Weights of a small contrastive image-text model.
Model: 10.9M parameters, 64-pixel images, encoder arch vit, encoder norm layernorm, encoder moe top_k, encoder patch size [4, 4], encoder layers 6, text encoder width 256, text encoder layers 10.
Data: trained on photos of plants and fungi (iNaturalist), 90422 training examples, 22.9 epochs.
Rows from block 2 of the image encoder, named by matrix and row number. Rows with one number belong to one neuron. Each number is 128 + 32 x the weight over its row's rms, rounded and kept within 0 to 255. All counts start at 0. After the name is the row's rms in percent of the matrix's.
# fc1: MLP up (encoder.blocks.2.mlp.fc1.weight, 768x192), inputs 0-95
# fc2: MLP down (encoder.blocks.2.mlp.fc2.weight, 192x768, transposed), outputs 0-95
fc1.540 103 [143  97 165  87 138 116 132  97  92  93 108 129 160 161 132 101 127 136 110 143 102  88 140 116 102  93 112 155 110  53 168 143  93 181 120 124 193  84  92 120 121 120 159 176 115  92 139 134 103 115 128 106 137 146 100 142 176 121 132 117 109 181 129 146 141 122  81  96 146 100  52  94 106 109 130 179 163 117 128 162 102 166  91  98 114 133  82  99 100 102 103 160 100  87 145 102]
fc2.540 101 [170 207 115 161 185 163 143  79 116 110 138 109 151 143 107 133 128 156 105  71 128  64 147 149 106 137 158 112  39  93 134 116 188 131  90 168 105 147  87  43 174 133  96 120  90 139 131 156 102 125 102 123 175 145 114 123  96 113 167 107 130  98 115 193 104 100 128 145 103  93 118  38 171 128 132 101 104 117  63 118 131  84 136 141  93 190  75 177 176 133 156 158 157  87  59 168]
fc1.541 097 [ 99  81 148 102 124 111 102 164 163 137 110 108  96 137  88 127  80 180 137 191 100 119 102  68 102  69 199 110 146  84  85 163 101 131 109 167 177 128  90 132 169 173 185 112 100 175 151 131 102  90 135  85 176  87 133 134 128 101  94 104  84 143 173 141 176 161 118 210 183 152 135 111 106 124 191  94 110 113 148 137 143 147 114 138 143  97 144  86 109 141 118 155 172 182 135 129]
fc2.541 111 [ 99 176 183  72 148  84 113 175 145 106 120 105 130 105 129 110 114 127 162 167  45  86 123 133 121 131 157 140 122 114 123 110 144 132 143 139 134 106 180 160 113  81 171  77 176 134 164 113 158 152 182 192  64 109 116 126 178 161 187 156 100 140  89  92 133 182 139 204 130 152 140 116 125 122 120 180 119 106 144  91 160  77 143 164 105 105 145  96 199 125 115 175 144 104 122 112]
fc1.542 094 [124 105 164 103 131 124 123  99 153 117 119 162 131 117 151  67 189 158 101 104 127 138 130 164 140 129 152 144 142 147 171 112 138 109  80  99 102 103 201 120 104 106 100 187 153 108  82 113 112 119 152 132 127 194  53 155 156 109 115 148 133 138 138 136 130  81 152 123 115 170 119 121 134 129 135 147  47 160 153 133 127 149 148 133 126  84 133 116 115 142  48 127 135 132 150 148]
fc2.542 096 [127 100  83 109 119 126 107 147 139 123 108 139 109  67 162  94 112 166  93 177 122  98 134 156 104 136 157  82 123 186 106 174 180 143 126  36 140  43 177 123 194 129 127 114 118 150 118 193 169 117 111 113 177 147 115 154 107  80 145 166 107 133 166 108 149 104 162 163  86 116 147  76 114 139 175 123 199 105 142 182  72 165 151  81 159  70 155  98 175  91 103 188 198 131 162 130]
fc1.543 098 [124 145  82 175 162 128 123 135 118  97 150 169 129  88  49 190 140 146 150 136 114 114 110 112 133 132 125  97 152  99 142 115 166  86 140  84 123 112 117 116 211  61 174  86 160 143 147  99 146 154 116 174 121 186 109 123 136 122 106 172 180 132 107 128 129 185  84 162 157 150 121  85 168 109 120 121 131 126 164 110  87  38  37 155 120 109  95 150 140 126 147 162 143 143 157 160]
fc2.543 104 [210 120  72  80 110 153 143  96 152 123 135  61  67 131  98  82  82 129 137 109 133 136  97 160 135  44 129 167 109 160 178  94 128 132 170 102 140 181 136 105 152 149 116 174 115 103 129  96 148 189  77 157 141 124 105 107 167 113 164  62 110 115 214 120  93 150 156 114 126  73  92 170 129  39 133  85 137 136 117 123 114  89 131 122 143 126  89 159 150 167 109 118 110  84  99  95]
fc1.544 097 [ 92 127 121 172 191 163 119 132 125  47 113 131  62 125 132  97 150 113 110  72 141 156  74 177 207 168  94 130  85 130 154 168 168 117 106 113 192 130  87 144 146 167  88 164  75 162 150 186 186 116 157 143 156 116 120 124 127 158 103 107 127  83 198  80 140 149 153 169 104 123 133 111 122  87 150 169 140 127  67 126 125 145 177 188 140 110 163 106  87 137 134  97 143 110  83 132]
fc2.544 101 [ 97 122 193 145 158  91 109 129  82 170 109 124 191 140 126 194 152 174 165  89 136 116  59 126 124 114 124 110 152  97 116 127 133  81 136 150 131 154  82  97  75  83 163 111 144 104 142  79 112 107 215 171 119 132 128 100 162 176 131 110 128 197 114 139  62 123 141 109 142 101 142 135 134 136 100 110 194  86 180 171 145  87 131 137 134 131 176 177 137 111 171 120 112 135 118 108]
fc1.545 088 [131 139  97 132 167 122 119 121 159 123 185 137 102 137 105 144  88 125 157 141 105 153 132 121 114 189 102 146 182 134  95  66 125 111 140 162  71 108 143 138 176 170 140 114  97 117 118 147 141 127 105 149 182 140 159 177 111 113 152 128 140 178  70 101 147 123 109 128 101 164 123  84 116 153 138 151 142 101 116 156  96  75  96 161 134 160 107 141 134 100  67 158 113 128 143 147]
fc2.545 084 [153  66 146 188 146 173 132 119 138 102  53 159 140 159 152 157 186  95 156  55  92 124 127 149 128  84 161 100  96 146 132 109 146 175 161 133  60 159 151 145 136 105 186  93  95 116  75 154 131 157 140 102 136  92 148 108 137  83  88 229  98 151 105 116 169 103 120  65 127  89 168 115  86 168  98 141  79 134 114 120 105 128  90 104  60 100 109 147  86 110 117 128 114 116 103 114]
fc1.546 090 [144 131 169 126 106 169 146 114 146  97 119 162 121  79 139  96 121 145 148 117 125 142 132 145 160 135 143  68 189 125 183 148  98 168 161 153 126 118 133 140 130  60 167 141 118 106 158  95 100 137  63 165  78  75 174 186 114 124 109 113 140 173 117 111 151  25 101  75 114 113 162 134 134 156  66 134 127 164 190 116  69 129 127 151 135 126  85 100 114 109 140  84 134 175 145 119]
fc2.546 099 [105 149 143 175 127 107 149  91 129 178 146 119 106  98  72 104 166 173  96 167 223 135 106 143  94 137 142 167  97 126  90 112 164 112 179 128 134 118 126 125 150 204  95 117 129 151 106 173 149  62 114 106 109 107 151  88 125 188 197  96 160 117 140 128  71 167 165 123 151  87 110 129 173 115  95 105 132 105 130 176 143 101 109 106 148 181 127 167 136 156 100 124  73 170 101 124]
fc1.547 114 [134 113 116 181 145 147 178 171 111 139 146 180 136 130  87 167 122 150 124 147 106 105 173  79 145 173 113 120 158 161  94 117 110 124 103  80 153 140 164 179 138 171 141  77 103 131 213 177 149 135 134 175 146 185  84 153  77  96 153  49 125 133 108 145 124 120 164 108 159  88 181 123 119 125 121 153 188 167  77  93 192 124  94 176 145 120  81  85 159 104 126 100 137 149 128 123]
fc2.547 104 [150  77 161 199 149 107 111  82 123 143 143 110  79 114 100 113 137 109 126 116 140 177 131 123 138 131 158 128 158 105 149 163 151 135 161 172 111 116 103 128 129 149 105 119 105 162 154 160 131 128  77 148 119 207 172 108  93  72  91 133 111 194 196  91 153 140 106 115 212  76 119 114 116 204 108  99 136 172 119  89 119 126 104 134  76 133 209 156 119 149 125 166 167 143  94  47]
fc1.548 101 [139 164 122 119 128 135 148 136 123 112 115 123 105 144 130 211 150 162  87 140 108 112 153 118 120 130 167  61  99 120 159 109  92 102 145  97 111 128 135 143 190 118 184 146  91 180  83 142 165  79 116 107 198  87  47 130 163 141 151 111  80 111  87 167 165 123 201 129 132  83  54 174 152 134 107 151  92 106 156 125 164 127 159 170 145 104  60 179 109 140  90  74 157 164 147 149]
fc2.548 099 [ 82 132 170  93 162  87 138 138 103  99 107 112 135 162 107 115 170 145 115 110 113 172 155 122 159 158 148 178 164 143 156 152  86 143 123 142 139 110 142 113 170 160 171 190 170 192  85  80  46  82 128 147 134 157 101 164  87 123  76 120  83 106 117 126 146 191 134 116 160 106 115 189 133 150 193 113 110 113 152  84 147 107 158 123 145  79  99 134 172 167 165 158 151 155 187 125]
fc1.549 106 [116  68 101  93 150 133 158  68 162 119  89  88 151 128 123 151 150 116 113 163 100 151 115 112 122 109 197 129 140 111 164 120 131  78 137 136 135 102 103 106  66  95  90 193 166 163 100 122 119 129 154 117 159 120  99  97 155 135 139 102 116 211 131 135 183 166  53  86 124  99 156 153 129 121 150 154 138 130  58 180 101  51 190 145 116 186 157 126  90 128  69 101 152 119 131  80]
fc2.549 103 [ 98  61 116 134 116 204 130 132 150 171 100 123 116 212 119 133 118 113 143  87  39  61 178 114 116 151 150 116 168 161  99 143 121 122  97  99 157 123 177 145 129 130 119 129 134 152 146  82 171 174 129 154 150 132 119 153 106 180  78 145 164 121 147  35 143 129 103 117 141 120  95 102 160 159 144 120 149 140 119 172 117 161 149  96  87 121 180 115 119 181 108 132 173  92  90 114]
fc1.550 104 [153  75 145 175 109  94 146 152 158 116  88  71 121 153 152 164  94 164  83  35  87 149 168 150  71 144 123 148 122 149 127 178 145 150  92 161 128 126 114 119 147 101 160 158 117  64 147 129 166 117 147  51 124 121 157 150 142 132 126 165 154 118 103 149 165 195  99  80 111  77 155  76  92 103 146 151  95  96 137 185 140  76  89 108 100  95 141 124 149  80  93 129 142 126 109 131]
fc2.550 101 [118 139 170  83 138  85 166 110 107 165  98 160 129 107  72 153 131 149 142 161 137 150 152 162 121 137 118 107 164 106 165 176 123 105  69  64 103 136  95  86 138 148  75 155  70 106 129 144 187 143  91 168 166 179 117 144  77 122 159  89 145 120 158 126  84 144 154 150 120  98 101 117 142 117 141 103 110  98 102 157 132 121 192 108 106 131 126 135 104 169 123 145 113 189 105 156]
fc1.551 092 [ 74  72 119 120 152  46  74  85 131 129 124 150  76 166 167 177 121  98 116 117 136 137  80 123  71 119 161 165 155 164 154 113 198 118  97 101 142 184 163  90 114 141 150 174  54 141  93 102  97 107 139 170 143 183  95 144 136 168 129 128 149 125 151 138 160 126 114 163 159  81 107  73 136 118 158 126 117  91 170  63 108 123 132 128 144  61 134 143 133 156 121 124 116 137  49 151]
fc2.551 097 [125 126 147 114 138  91 136 129 111  81 115 208 155 107 111  41  94 127 169 116 175 109 154 118  99 114 131 116 163 109 127 159  90 112 122 138  98  82 149  80  56 122 156 113 153  89 161 116 168 110 129 152  98 187 164 129 114  66 156  81 124 123  92  92 146 114 127 142  99 140  91 108 111  89 156 124 140  69 235 175 187 159 100 169 159 179 151 122 160 116 127 140 122 135  65  99]
fc1.552 094 [128 144 149 136 116  78  93 134 126  62 130 148 141 110 134 105 139 115 149 129 158 184 126 143 155 128  61 115  80 129 129 121 122 172 119 127 136 117 190 151 118 161 112 155 159  77  95 132 112 255 125 100 112 142 171  72  94 143 157 158 125 150 198 170  82 115 140 157 107  76 118  59 166 186 109 163 103 130 144 145 113 110 107 124 137 170 146 117  82 130 119 124 145  75 129 112]
fc2.552 096 [104 131 104 162  58 143 148 162 128 137 154 143 113  99 144 117 140  96 135 145 151 138  98  54  81 101 148 152  88 160  90 136 102 114 125 147 149 139 129 123 126 133  75 104  49 182 135 135 117  83 147  98  94 155 176 202 169 194 120 128 105 145  96 145 141  98 103 119 117 185 193 162 129 105 161 160 151 155  76 112 165 126 143 104 163  71  95 104 131 100 167 144 124 144  67 115]
fc1.553 101 [158 128 224 185 151 157 155  83 137  89 106 136  72 165 146 159  89 195 158 166 118 145 124 186 102 146 139  71 125 123 133 106 131 136  67 134 115 185 129 146 193 125  89 121 104 142 176 122 148 136 165 118  86 135  70 144 127 109 102  90 110 124 133 129 139 119 149 126 119 177 171 121 120  99 136 130 141 136 101 141 142  80 150  80 170 157 140 118 107  97  79 116 112 187 131 153]
fc2.553 100 [177  82  53 114 103 161 114 133 121 172 139 118 179 127 128 113  95 109 130 126 127 123 197  97 122 158 134 110 172  87  95 122 134 109 141  96 121 123 102 174 120 117  92 166 169 186  79 164 190 126 112 133  90 190 128  99 116  82 128  91  65 187 138 134 169 146 132 159 128 136 142 119 124  80 152  61 140 166 134 123  89 135 166 152 190 112 119 113 168 138 187 204 186 126 153  88]
fc1.554 082 [157 107 118 157  60 163 140 120 121 164 150 126 169  88 128 186 213 138  73 158 105 104 118 187 189 145 170 112 140 130  77 106 148 122 131 100 155 111  64  74 159 106 106 152 134 143  97 145 132  99 149 124 118 150 113 105  82 155 136 143 144 149 138 137 145 116 136 151 145 138 124 151  93 109 163 161  58 116 167 133  87 124 113  96 145 132 165 127 118  60  80 132 146 114 103 165]
fc2.554 076 [139 167 113 116 129 125 153 100  72 147  99 140 113 111 114 141  88 160 136 115 107 140 111 170 147  92 155 170 104 139 160 119  65 157 123 193 113 115 131 121 123 104 128 163  98 127 133 185  75  86 104 116 122 108 193 163 116 133 106  94  70 147 143 133 172  70 142 115 177 139 107 144  49  69 113 113 138 147 138 165 129 139 127 108 200 145 114 126 131 132 107 174 130 155 134 147]
fc1.555 091 [104 148  95 125  98 139 189  73 121 118  57 106 102  98 105 160  80 152 112 166 123 146 112 140 137 145 124 141 135 154 135 124 116  94 104 137 150  78 148 132 103  90 197  84  80  98 115 144 139 131 152 138 128 155 143 145 161 169 118 106 192 123 125 135 115  98 159 199 152 111 172 128 127 198 115  64 130 104 100  93 110 144 101 115  74 101 128 128 151 161 120 125  82 185 165 142]
fc2.555 091 [105 152 155 100  53  85 176 127 109 115 180 131 170 137 140 128 147 153 113 176 105 122  81 152 159 126 125 110 103 153 105 203 111  86 186 107 181 192  93 117 151  73  63 103 113  55  80 165  90 148 167 170 131 157 110  96 104  95 134 129 131 143 176 170 144 153 144 136 108 198 137 139  84 160 109 163 128 151 163 170 115 137 193 118 136 147 113  97 113  77  96 139  95 155 112 103]
fc1.556 093 [141 162 156 132  99  75 141 119 171 139 137  73 127  53 128 166 118 130 145 137 141  98 104  81 148 119 160 129  42 131  77 125 115 124 127 117 135 119  94  76 153 103 151 173  96 136 105 121 110 118 125 117 107  56 141 195 157 150 155 108 147 112 130 110  90 186 138 117 163 155 152  98 123 101  97 111 169  75 206 121 150 132 116 140 136 115 167  99 147 166  83 162 141 145  93  83]
fc2.556 085 [163 143 133 160 103  96 174 127 127 137 108  67 113  61 104 132 125  85 104 102  82 130  81 136 123 165 124  70 149 107 177 169 152 158  73  75  85 105 120 185 129 151 177 140 109 127 148  99  90 105 117 179 155 132 153 120 160 136 172 157 136 124 159 112 192 106 108  76 126 166 160 130 126 164 116  80  92 145 158 162  98 108 151 151 125  99 140 141 119 142 126  84 201 168  99 161]
fc1.557 090 [144 125  61 139 126 121 117 161 153 152 129 141  89  81 149 122 147 106 137 106 136 154 125  98 101  76 141  97  85 119 120 132 120 171 101 159 116 121 127 173 194 111  79 100 161 132 140 123 167 106  49  72 135  73 162 140  96 128 164 156 156 154 129  96  80  98 181 125 142 128 131 156 118 113 104 101 137 156 128 133 126  91  85 152 144 145 155 159 120 178  83 149 123 105 142  60]
fc2.557 094 [158 193 145 156 114 144 165 120 133  96  77 132 181 146 121  83  80 156 128  97 209 208 179 100  88 148 127 162 186  90 150 119 141  79 110 134 143 134  98 160 115 144  67 128 123 115 166 109 116 129 139 140 173 153 153 162 125  92 106 140 158 133 105 148 166 161  76  89 113 153 115  91  71 128 100 122  67 118 121 141 134 125 103 123 104 129 191 137 121 121 155 118 120 167  96 134]
fc1.558 082 [103 153 124 135  95  61 128 126 113  91 126 123 114 105 110  94 144 136 183  58 103 106 154 109 118 101 106 156 141 143 195  89  99 156  89  92 118 156 130 126  86 201 107 147 110 126 129 177 142  56 148  67 179 107 129 110 109  90 133 179 122 113 106  79 140 119 125  53 136 149 165 141 142 136 178 155 181  94 111 193 151  93 194 106 109 118 187  74 131 156 193  85 109 147 104 131]
fc2.558 087 [ 87  67 129 101 201  69 121 124 155 133 107 158 122 123 128  98 141 103 153  70 131 119 129 161 179 109 110  88 150 114 126 110  92  61 164 173 151 137 189  87 171 123 138 150 188  80 109 143 146 112 106 173 125 114  88 175 137  68 129 131 118 101 108  90 123 200 142 124 136 157 120 132 161 132  88 125  96 116 151  98 145 118  60  61 175 129 175 194 182 145 167 129  79 143  86 111]
fc1.559 103 [197 136 142 144 139 119 131 173 110 180 118 103 103 143 119 115 141 147  99 155  62 179 153  85  90  95 137 123 115  94 134 149  78 132 181 120  85 130  83  98 140 109 183 173 124 111 138 101 131 117  68  98  85  90 201 149 104  98 203 120 125 164 143 164 121  63 143 102 148  86 101 130 116 148  99 164 140  95 200 157 138 120 143 156 184 106  85 136 184 135 110 172 114  98  96 141]
fc2.559 099 [ 74 181 140 113 171 182  70 114 151 165  87 129 168 100 113  81 125 114 114 144 152 118 129 110 101 166 104 167  96 163 139 141 150 133 105 134 115 148 122 167 184 176 154 113  89 104  78 118 162 100 130 175 144 111  94 178 189 138 117 136 204 123 126  79 131 143  84 135 148 168 101 171 111 127 157 110  65  72 149 119  95 131 163  96 137  94 162 113  67 180 122  72 119 125 149 148]
fc1.560 096 [148  94 130 125 120 131 104 154 136 125 155 165 148 121  94 165 148 103 137 103 160 120 130 177 138 179 165 182 186 127 168 169  88 106 157  77  79 151  82 147 124 131  98 106 131 114 122  95 141 197  97 129 169 183 149  74 113 193 148 106 188 109 117 138 142 121 107 142 135 166 128  83 151 153  97 138 129 114 108 230  90 163 145 127 135 126 130 100 157 129 118 117 142 165 166  97]
fc2.560 097 [113 164 175  32 112 152 164 167 108 123 158 135 117 100 106 172 105  82  82 149 100 159 119 122 127 179  62 173 108 142  80 130 150 130 174 161 167  85 142 111 127  85 163 163 164 118  57  61  71 168 164 131  98  99 128  85  95 176 108 127  81 129 112 158 130 162 100 174 165 125 141 146 137 186 135 181  81 119  89 149 177 153 106 160 117 114 138 150 147 116  93 139 127  96 189 142]
fc1.561 106 [144 157 113 128  84 127 120 171 113 155  97 125 184 170  99  97 106 179 112 151 162 156 152 159 106 133  82 112 124  93 115 174 106  67 131 152 151 199 139 129 115 120  78 159  82  91 113 104 105 156  90 125 135 164 103 162 108 115 121 153 104  98 255 115  64 105 142 108 168  99 160 147  97 144 147 141 106 119  82 130 131 192 131 173 174 131 155  77 123 110 107 135 108 201  94 118]
fc2.561 105 [153 153 146 165 138 172 127  81 144 119 129  87 117 183 122 100 115 129 160 174 132  91 127 163 136 137 156 118  86 120  83  92 143 103  90 147 132 104 106 110  80 177 125 152 191  75 131 126 132 155 185 141 155 126 102 199 144 163 159 141 135 165 115 139  36 141 136  80  74 110 138 101  48 110 157 113  91 146 133 195 148  95 173 144 143 100 182 123 185 149  79 115 145 151 167 123]
fc1.562 099 [136 145 174 130 102  66 125 112 122  84 137 130 121 137 140 146 143 172  87 114 163  73 122  73 166  94 127 139 129 145 114 212 136 105 157 165  80  62 117 119 148 207 129 111 195 143 132 174  85 162 105 110  88 173 158 125  95 177 183 107 127 167  94 164 155 164 157 158  72 163 127 149 149 115  80 151 141 105 106 133  77 132 107 162 144 130  72 183 103 111 112 141 144 169 146 160]
fc2.562 097 [129 182 122 123 198 136 130  98 143 118  60 155 175 155 151  96 143 111 150 118 164 140  82 141 116  83 121 122 108 104 130 130 104 124 114 168  86 117 117 155 172 138 167  69 122 149 131  48 205 157 104 128 180 107 127  94  77  58  78  94 141 164 133 150 124 111 138 131 120 114 126 208 126 126  88 175 148  79  58 123 227 151 101 135 123 125 160 130 138  84 113 146 185 137  94 131]
fc1.563 095 [ 83 133 116 209 125 113  99 110 153 154 174 148  68 114  67 110 204 149 148 149 109 110 171 128 107 120 126 113 192 108 127 186 239 107 148 135 169 125 120 112  89 138 166 122  99 138 143 139 172 150  75 137 124 179 113 140 154 127  97 163 107 133  61  98 119 151 152 139  63 156  80 145 134 107 103 136  95 151  60 109  95 171  85 137  49 123 136 145 101 156  74 135 125 119  89 182]
fc2.563 094 [207 130 103 119  42 152 155 118  90  91 151 176  78  62 185 156 124 106  75 119 139  85  86 106 132 145 182 134  80 161 162 116 177 129 133 157 136  89  76 159 143 151 124 127 155  94 139  92  97 177 126 154 155 106 112 111 107  50  99 150  98 129 139 143 127 111 156 152 162  98 139  69  82 143 140 125 129 116 162 120 164 119  82 141 151 121 109 109 131 137  63  98  84 108 117 143]
fc1.564 087 [116  79 169 116 103 112  69 192 154  99 213 160 146 121 112 139 120 147 189 141 154  95 131 140  93 141 112 187  75 129 130 129  75  98 113 161 149 122 205 143  88 138 133 151  81 183 142 226  84 114  89 121 141 132  84 125 182 117 124 110 174 154 162  83 123 131 102  94 125 131 140 122 118  95 133  78 174  84 161 133 182 122 136 147  95 141  91 125 190 158  93 148 161  90 156 109]
fc2.564 089 [116 154 124 141 101 165 116  93 113 120  96 134 104 168 121 159 108 139 119 172  74  65 162 156 131 122 142 130 168 188 170 102 114 145 135 141  74 118 131 135  77 143  90 144 110 170  77 121 134 109 142 110 188 130 165 140 177 136 136 107 117 108  94 111 136 127 133  87 121 135 139 146 106 137 151 105 141 159 101 114  75 112  82 157 108 146 128 102  60 117 133 174 117 189 125  79]
fc1.565 117 [ 86 105  96 135 106  74  96 112  54 173 124 184 151 107 131 149  83 106 131 127  82  74 108 121 129 167 151 198 116 158 139 136  95 177 144  77 130 168 132 148 162 119 111 160 120 155 162 138 176 139 181 125 115 179 133 123 145 136  99 142 200 111 118 182 158  71 117 138  99 138 178 157 178  88 147 106 140 122  33 182 132 119 138 106 113  96  90 127 107 111 160 136 154 142 155 140]
fc2.565 120 [130  74 116 191  95 128 166  78 196 157  92 135  90 151 155 127  94  92 171 156 120 122 108  97 110 119  84 134 137 122 110 145 176 102  87 140  99 170 163 137  88 179 155 113 110 147  99 116 171 131 122 182 150  75  30  74 111 149 171 123 170 104 138 108 126 170 130 121 109 110 223 104  84 114 109 119  89  82  12 169 102 174 125 120 105 143 142 141 127 134 184 150 126 116 177 125]
fc1.566 102 [125 123  77  99 109 186 133 125 180 145  85 132  76 156 106 178 116 148 132 136  85 149 181 148 114  72 109 135 130 163 154 166 121 153 140 138 124 162 116 107  49  74 114 110 157 138 163  84 128 132 109  98 204 117 106 106 185 215 101 106  94 130  94 115  90 101 140 112 112 167 127 107 111  96 132  74 157 126 198 132 113 171 144 121 132 127 148 141  71 111 175 152 122 150 167 110]
fc2.566 112 [202 142 136 190 148  74  74 148 119  98 141 179 106  82 126 104 136 133 230 150 138 125 109 139 156 157  73 129 125 162 137 120  69 124  94 107 102 142 141 119 132 129 142 196 104  93 139  90  93 131  67 128 159 130 110 152 204 116 200 173 106 136 129 105 117 128 128 118 127 160 111 188 180 122 117 146 110 138 122 130 127 158  94 114 142 105 141 135  63 130 114 141 165 117 127 161]
fc1.567 100 [ 89  97 112 169 171 111 138 115  90 102 111 169 120 127 108 114  68 125 178  92  77  75 145 182 104 118  94 109 132 168 114 144 166  80 105 158 119 151 115 123 145 100 172 157  93 107 120  79 118 109 116  98 164 100 158 127 131 116 115 106 137 189 130 167 125 134 133  91 186 173 189  62  86 134 149  82 122 106  94 123 110 149 117  92 167 115 165 103 175 149  98 128 135 109 143  97]
fc2.567 096 [113 174 154 109  76 102 112  99  76 142  82 127  87  78 123 107 180 108 130 127 127  76  87 130 192  78 115  85 140 153 136 115 108 153  95 158 164 151 110 141 119 103 178 144 142 154 157  71 169 179 119 182 101  89 150 125 156 124 131 175 128 114 123 140 143 140 148 159 159 131 103 167  98 107 100 126  95  50  36 178 100 122 171 151 148 161 131 109  81  74 136 144  88 107  81  88]
fc1.568 106 [ 96 177 126 129  73 131 150 199 160 196 129 160 124 201 118 177 145 165 176 154 103  91 114 125 123 146 190 147 176 167 141 130 102 105 135 115 128  60  88 196 122 136 161 134 112 125 151 129 150 135 122 164 177 103 155 161 137 160  58  54 129 123 168  96 100 139 103 104 119 141 160 138  64  77  80 165 168 180  98 122 104 143 119 167  41  90  94  86 107 138  95 110 153 140 166 133]
fc2.568 097 [108 146 106 168 147 149 129 113  98 116 143 157 121 137 101 195 146 210  87  70 122  77  57 119 146 141 138 110 140 125  97 118 117 200 112 151 150 186 158 165 102 147 129 116 138 158  78 135 159 162 193 128 146 121 145  81 106  82 131 146 122 108 180 138 101 137  88  98 129 128 122 101 107  78 142 155 116  90 186  95 126 197 166 152  93 123 192 133 149 155 161  68  74  57 155 168]
fc1.569 092 [160 149  69 134  99 130 131 102 101  55 131  97 122 158 117 184 116 139 167 171 115 154  91 147  66 128 134 122 191 146 113 111 105 136 141 164 125 123 167 123  84  71 146 107 132 111  80  79 108 123 131 102 175 172 134 112 144 119 132 122 118  86 121 136  94  78 142 129 153 119 102 138 146 111  96 101 188 140 154 121 151  88 181 160 105 156  51 110 145 144  86 101 155 197 131 103]
fc2.569 094 [112 156 140  81 121 184 153 132 148  85 118  91 150 148 108 154 114  75 132 127 124 128 131 153  91  68  73  99 159 139 129 119 144 103 160 114 100 173 182  71 111 163 149 132 120 170 181  87 129 160 108  68 167 116 143 110 116 131  76 135  94  87  90 147 129 111 147 122 177 124  95 146 162  76 121 160 134 152 185  84 131 161 169 112 173 124 117 177 148 133 170 125 111 106 145 141]
fc1.571 098 [120 117  78 186 152 116 143 111 125 134 117 174 147 130 132 110  88 112 149 105 162  68 118 134  83  82 154 184 102 139 111 171 152 137  67 114 128 148 140 176 114 119 103 168  68  38 173 101  85 195 137 100 119  58 152 128 118  99 114 164 172 126 168 183 145 113 134 140  86 122 120 173 163 113 166 130 167 151  72 155 105 144 113 145 128  97 110  47 102 190 143 150 147  66 138 113]
fc2.571 100 [121 109 101 125 154  83  99 132 103 191  55 151 123 125 132 123 162 122 104 118 133 109 117 127 196  91 153  79 162 110 121 113  83 123 171 143 120 135 124 107 128 144 125  93 136 132 136 128  94 144 188 166 141 165  97  82 128 129  65 181 148  87 139 120 136 144 154 146 128 126 144 158 116 102 128 168 124 187 146 149 102  29 140 106 172  82 110  78  97 133 203 134 121  88 100 215]
fc1.572 084 [123 133 158 158 154 125  93 139 124  93 138 101 113 124  80 185 118 239 133 170 147 150 144 143 121 108 169 137 130  86  46 104 113 173  76 144 126 127 192 108  59  60 151 151  75 162 176 157 113 136 104 149 141 137 129 100 189  78 112  74 115 140 115 238 132 149 126  92 173  74 115  89  91 144 174 136 142 109 100 117 124 135  80 128 176 114 151 196 114 143 142  59 151 131 129 139]
fc2.572 090 [151 110 151  91 165 130  78 133  76 139  82 167  93 147 188 125  53 154 104 161 109 150 186  91  81 152 153 141 129 139 128 157 117 112 112 153 166 152 133 100  83 157 151 137 141 106 126 136  71  97 118 195 109  85 143  74  89 124 169 130 115 165 171 155  93 122 109 137 156 107 102 156 101 156 172 185 180  96 111 125 160 175 121 103 159 118 133 171 107 147 126 141  76 156 108 105]
fc1.573 095 [129 142 106 127 138 102 225 170  57  89 120 126 135 208 104 160 134 152 174 120 164  80  88 152 151 147  81 189 123 143 115  86 100 128 135 149 146 104 138 168 141 180 160 129 133  91 137  50  85 167 112 151 128 115 131 145 136 169 107 113 119 189 133 133 153 146 118  64  93 115 137 147 154  31 112 132 146 166  91 167 133 140  86  80  39 116 152 126 127 105 163 116 139 109 140 139]
fc2.573 107 [198  74  83  36 129 141 116 118  96 171 142 106 135 121 146 140 110  80 169 148  71 101 143 105 150 119  82 111  99  94 159 162 141 100  77 181  92 113 133 148 147  95  93 155  88 119 113 151 142  83 112 179  60 126 101 109 170 129 174 144 178  98  70 109  72  99 141 111 127  80 151  88 142 117 131  79 145 109 176 121 158 183 119 162 170 105  67  65 100 170  94 143 120 113 164 168]
fc1.574 069 [116 125 114 155 156 145  88  96 106 153 155  87 107  81 129 129  94 175 111  93 132 125 129 151 143 207 143  96 143 179  77 167  92 156 103  71 115 137  87 129 127  80 113  91 169 129 172 109 180 141 169 109 111 125 108 143 133 152 121 142 108 113 102  88 149 143 121 132 106  86 218 110 170  95 131 194  36 174 128  53 134  89 135 114  85 104 118 119 104 108 156 120 124 157  91 119]
fc2.574 065 [113 168  95 118 101  99 161  95 146 145 155 170  93 176 111 154 157  68 123 106 162 103 130  82 119 111 171 129 104 111 126 127 105  82 102 124  89  74 135  70  83 147 141 169  97  82  82 136 133 114 111  85 100 187 131 105 135 131 176 114 157 184 120 134 128  87 174 125 117 121  93 159 166 157 133 122 160 128  85 145  95  68 175 103 170 130 162 155 199 142 170  52 193 183 161 133]
fc1.575 056 [164 201 125 157  67 123 156 189 110 115 189 138 112 147 156 162 125 215 174 129 111 177 133 201 189 187 145 159 165 120 145 157 157 119  88 165 135 158 118 165 142  85 133 157 150 110 186 111 129 176 224  98 131  85 147  87 144 118 135 106 188 118 153 112 157 142 106 169 128 117  98 101 206 141 174 100 138 120 166 187 122 137 142 125 165 101 176 165 167 134 185 149 117 121 157 131]
fc2.575 061 [119 127  33 103 109 106 103 126 120 165 120 129  60 163  94 129 161  96 142 196 168 105 197 105 117  56 108 116  59 132 144 143  98 140 154 124 160 149 126 130 117 154 111 160 120 169 142 153 134 131 125 165 148 181 132 141 135 165 159 120 132 139  83 117 176 111 100  65 169 152 155 121 108 156 102 132 119 117  85 133 139 134  93  89 152 124 110  71 124 153  79 136 115 140 111 168]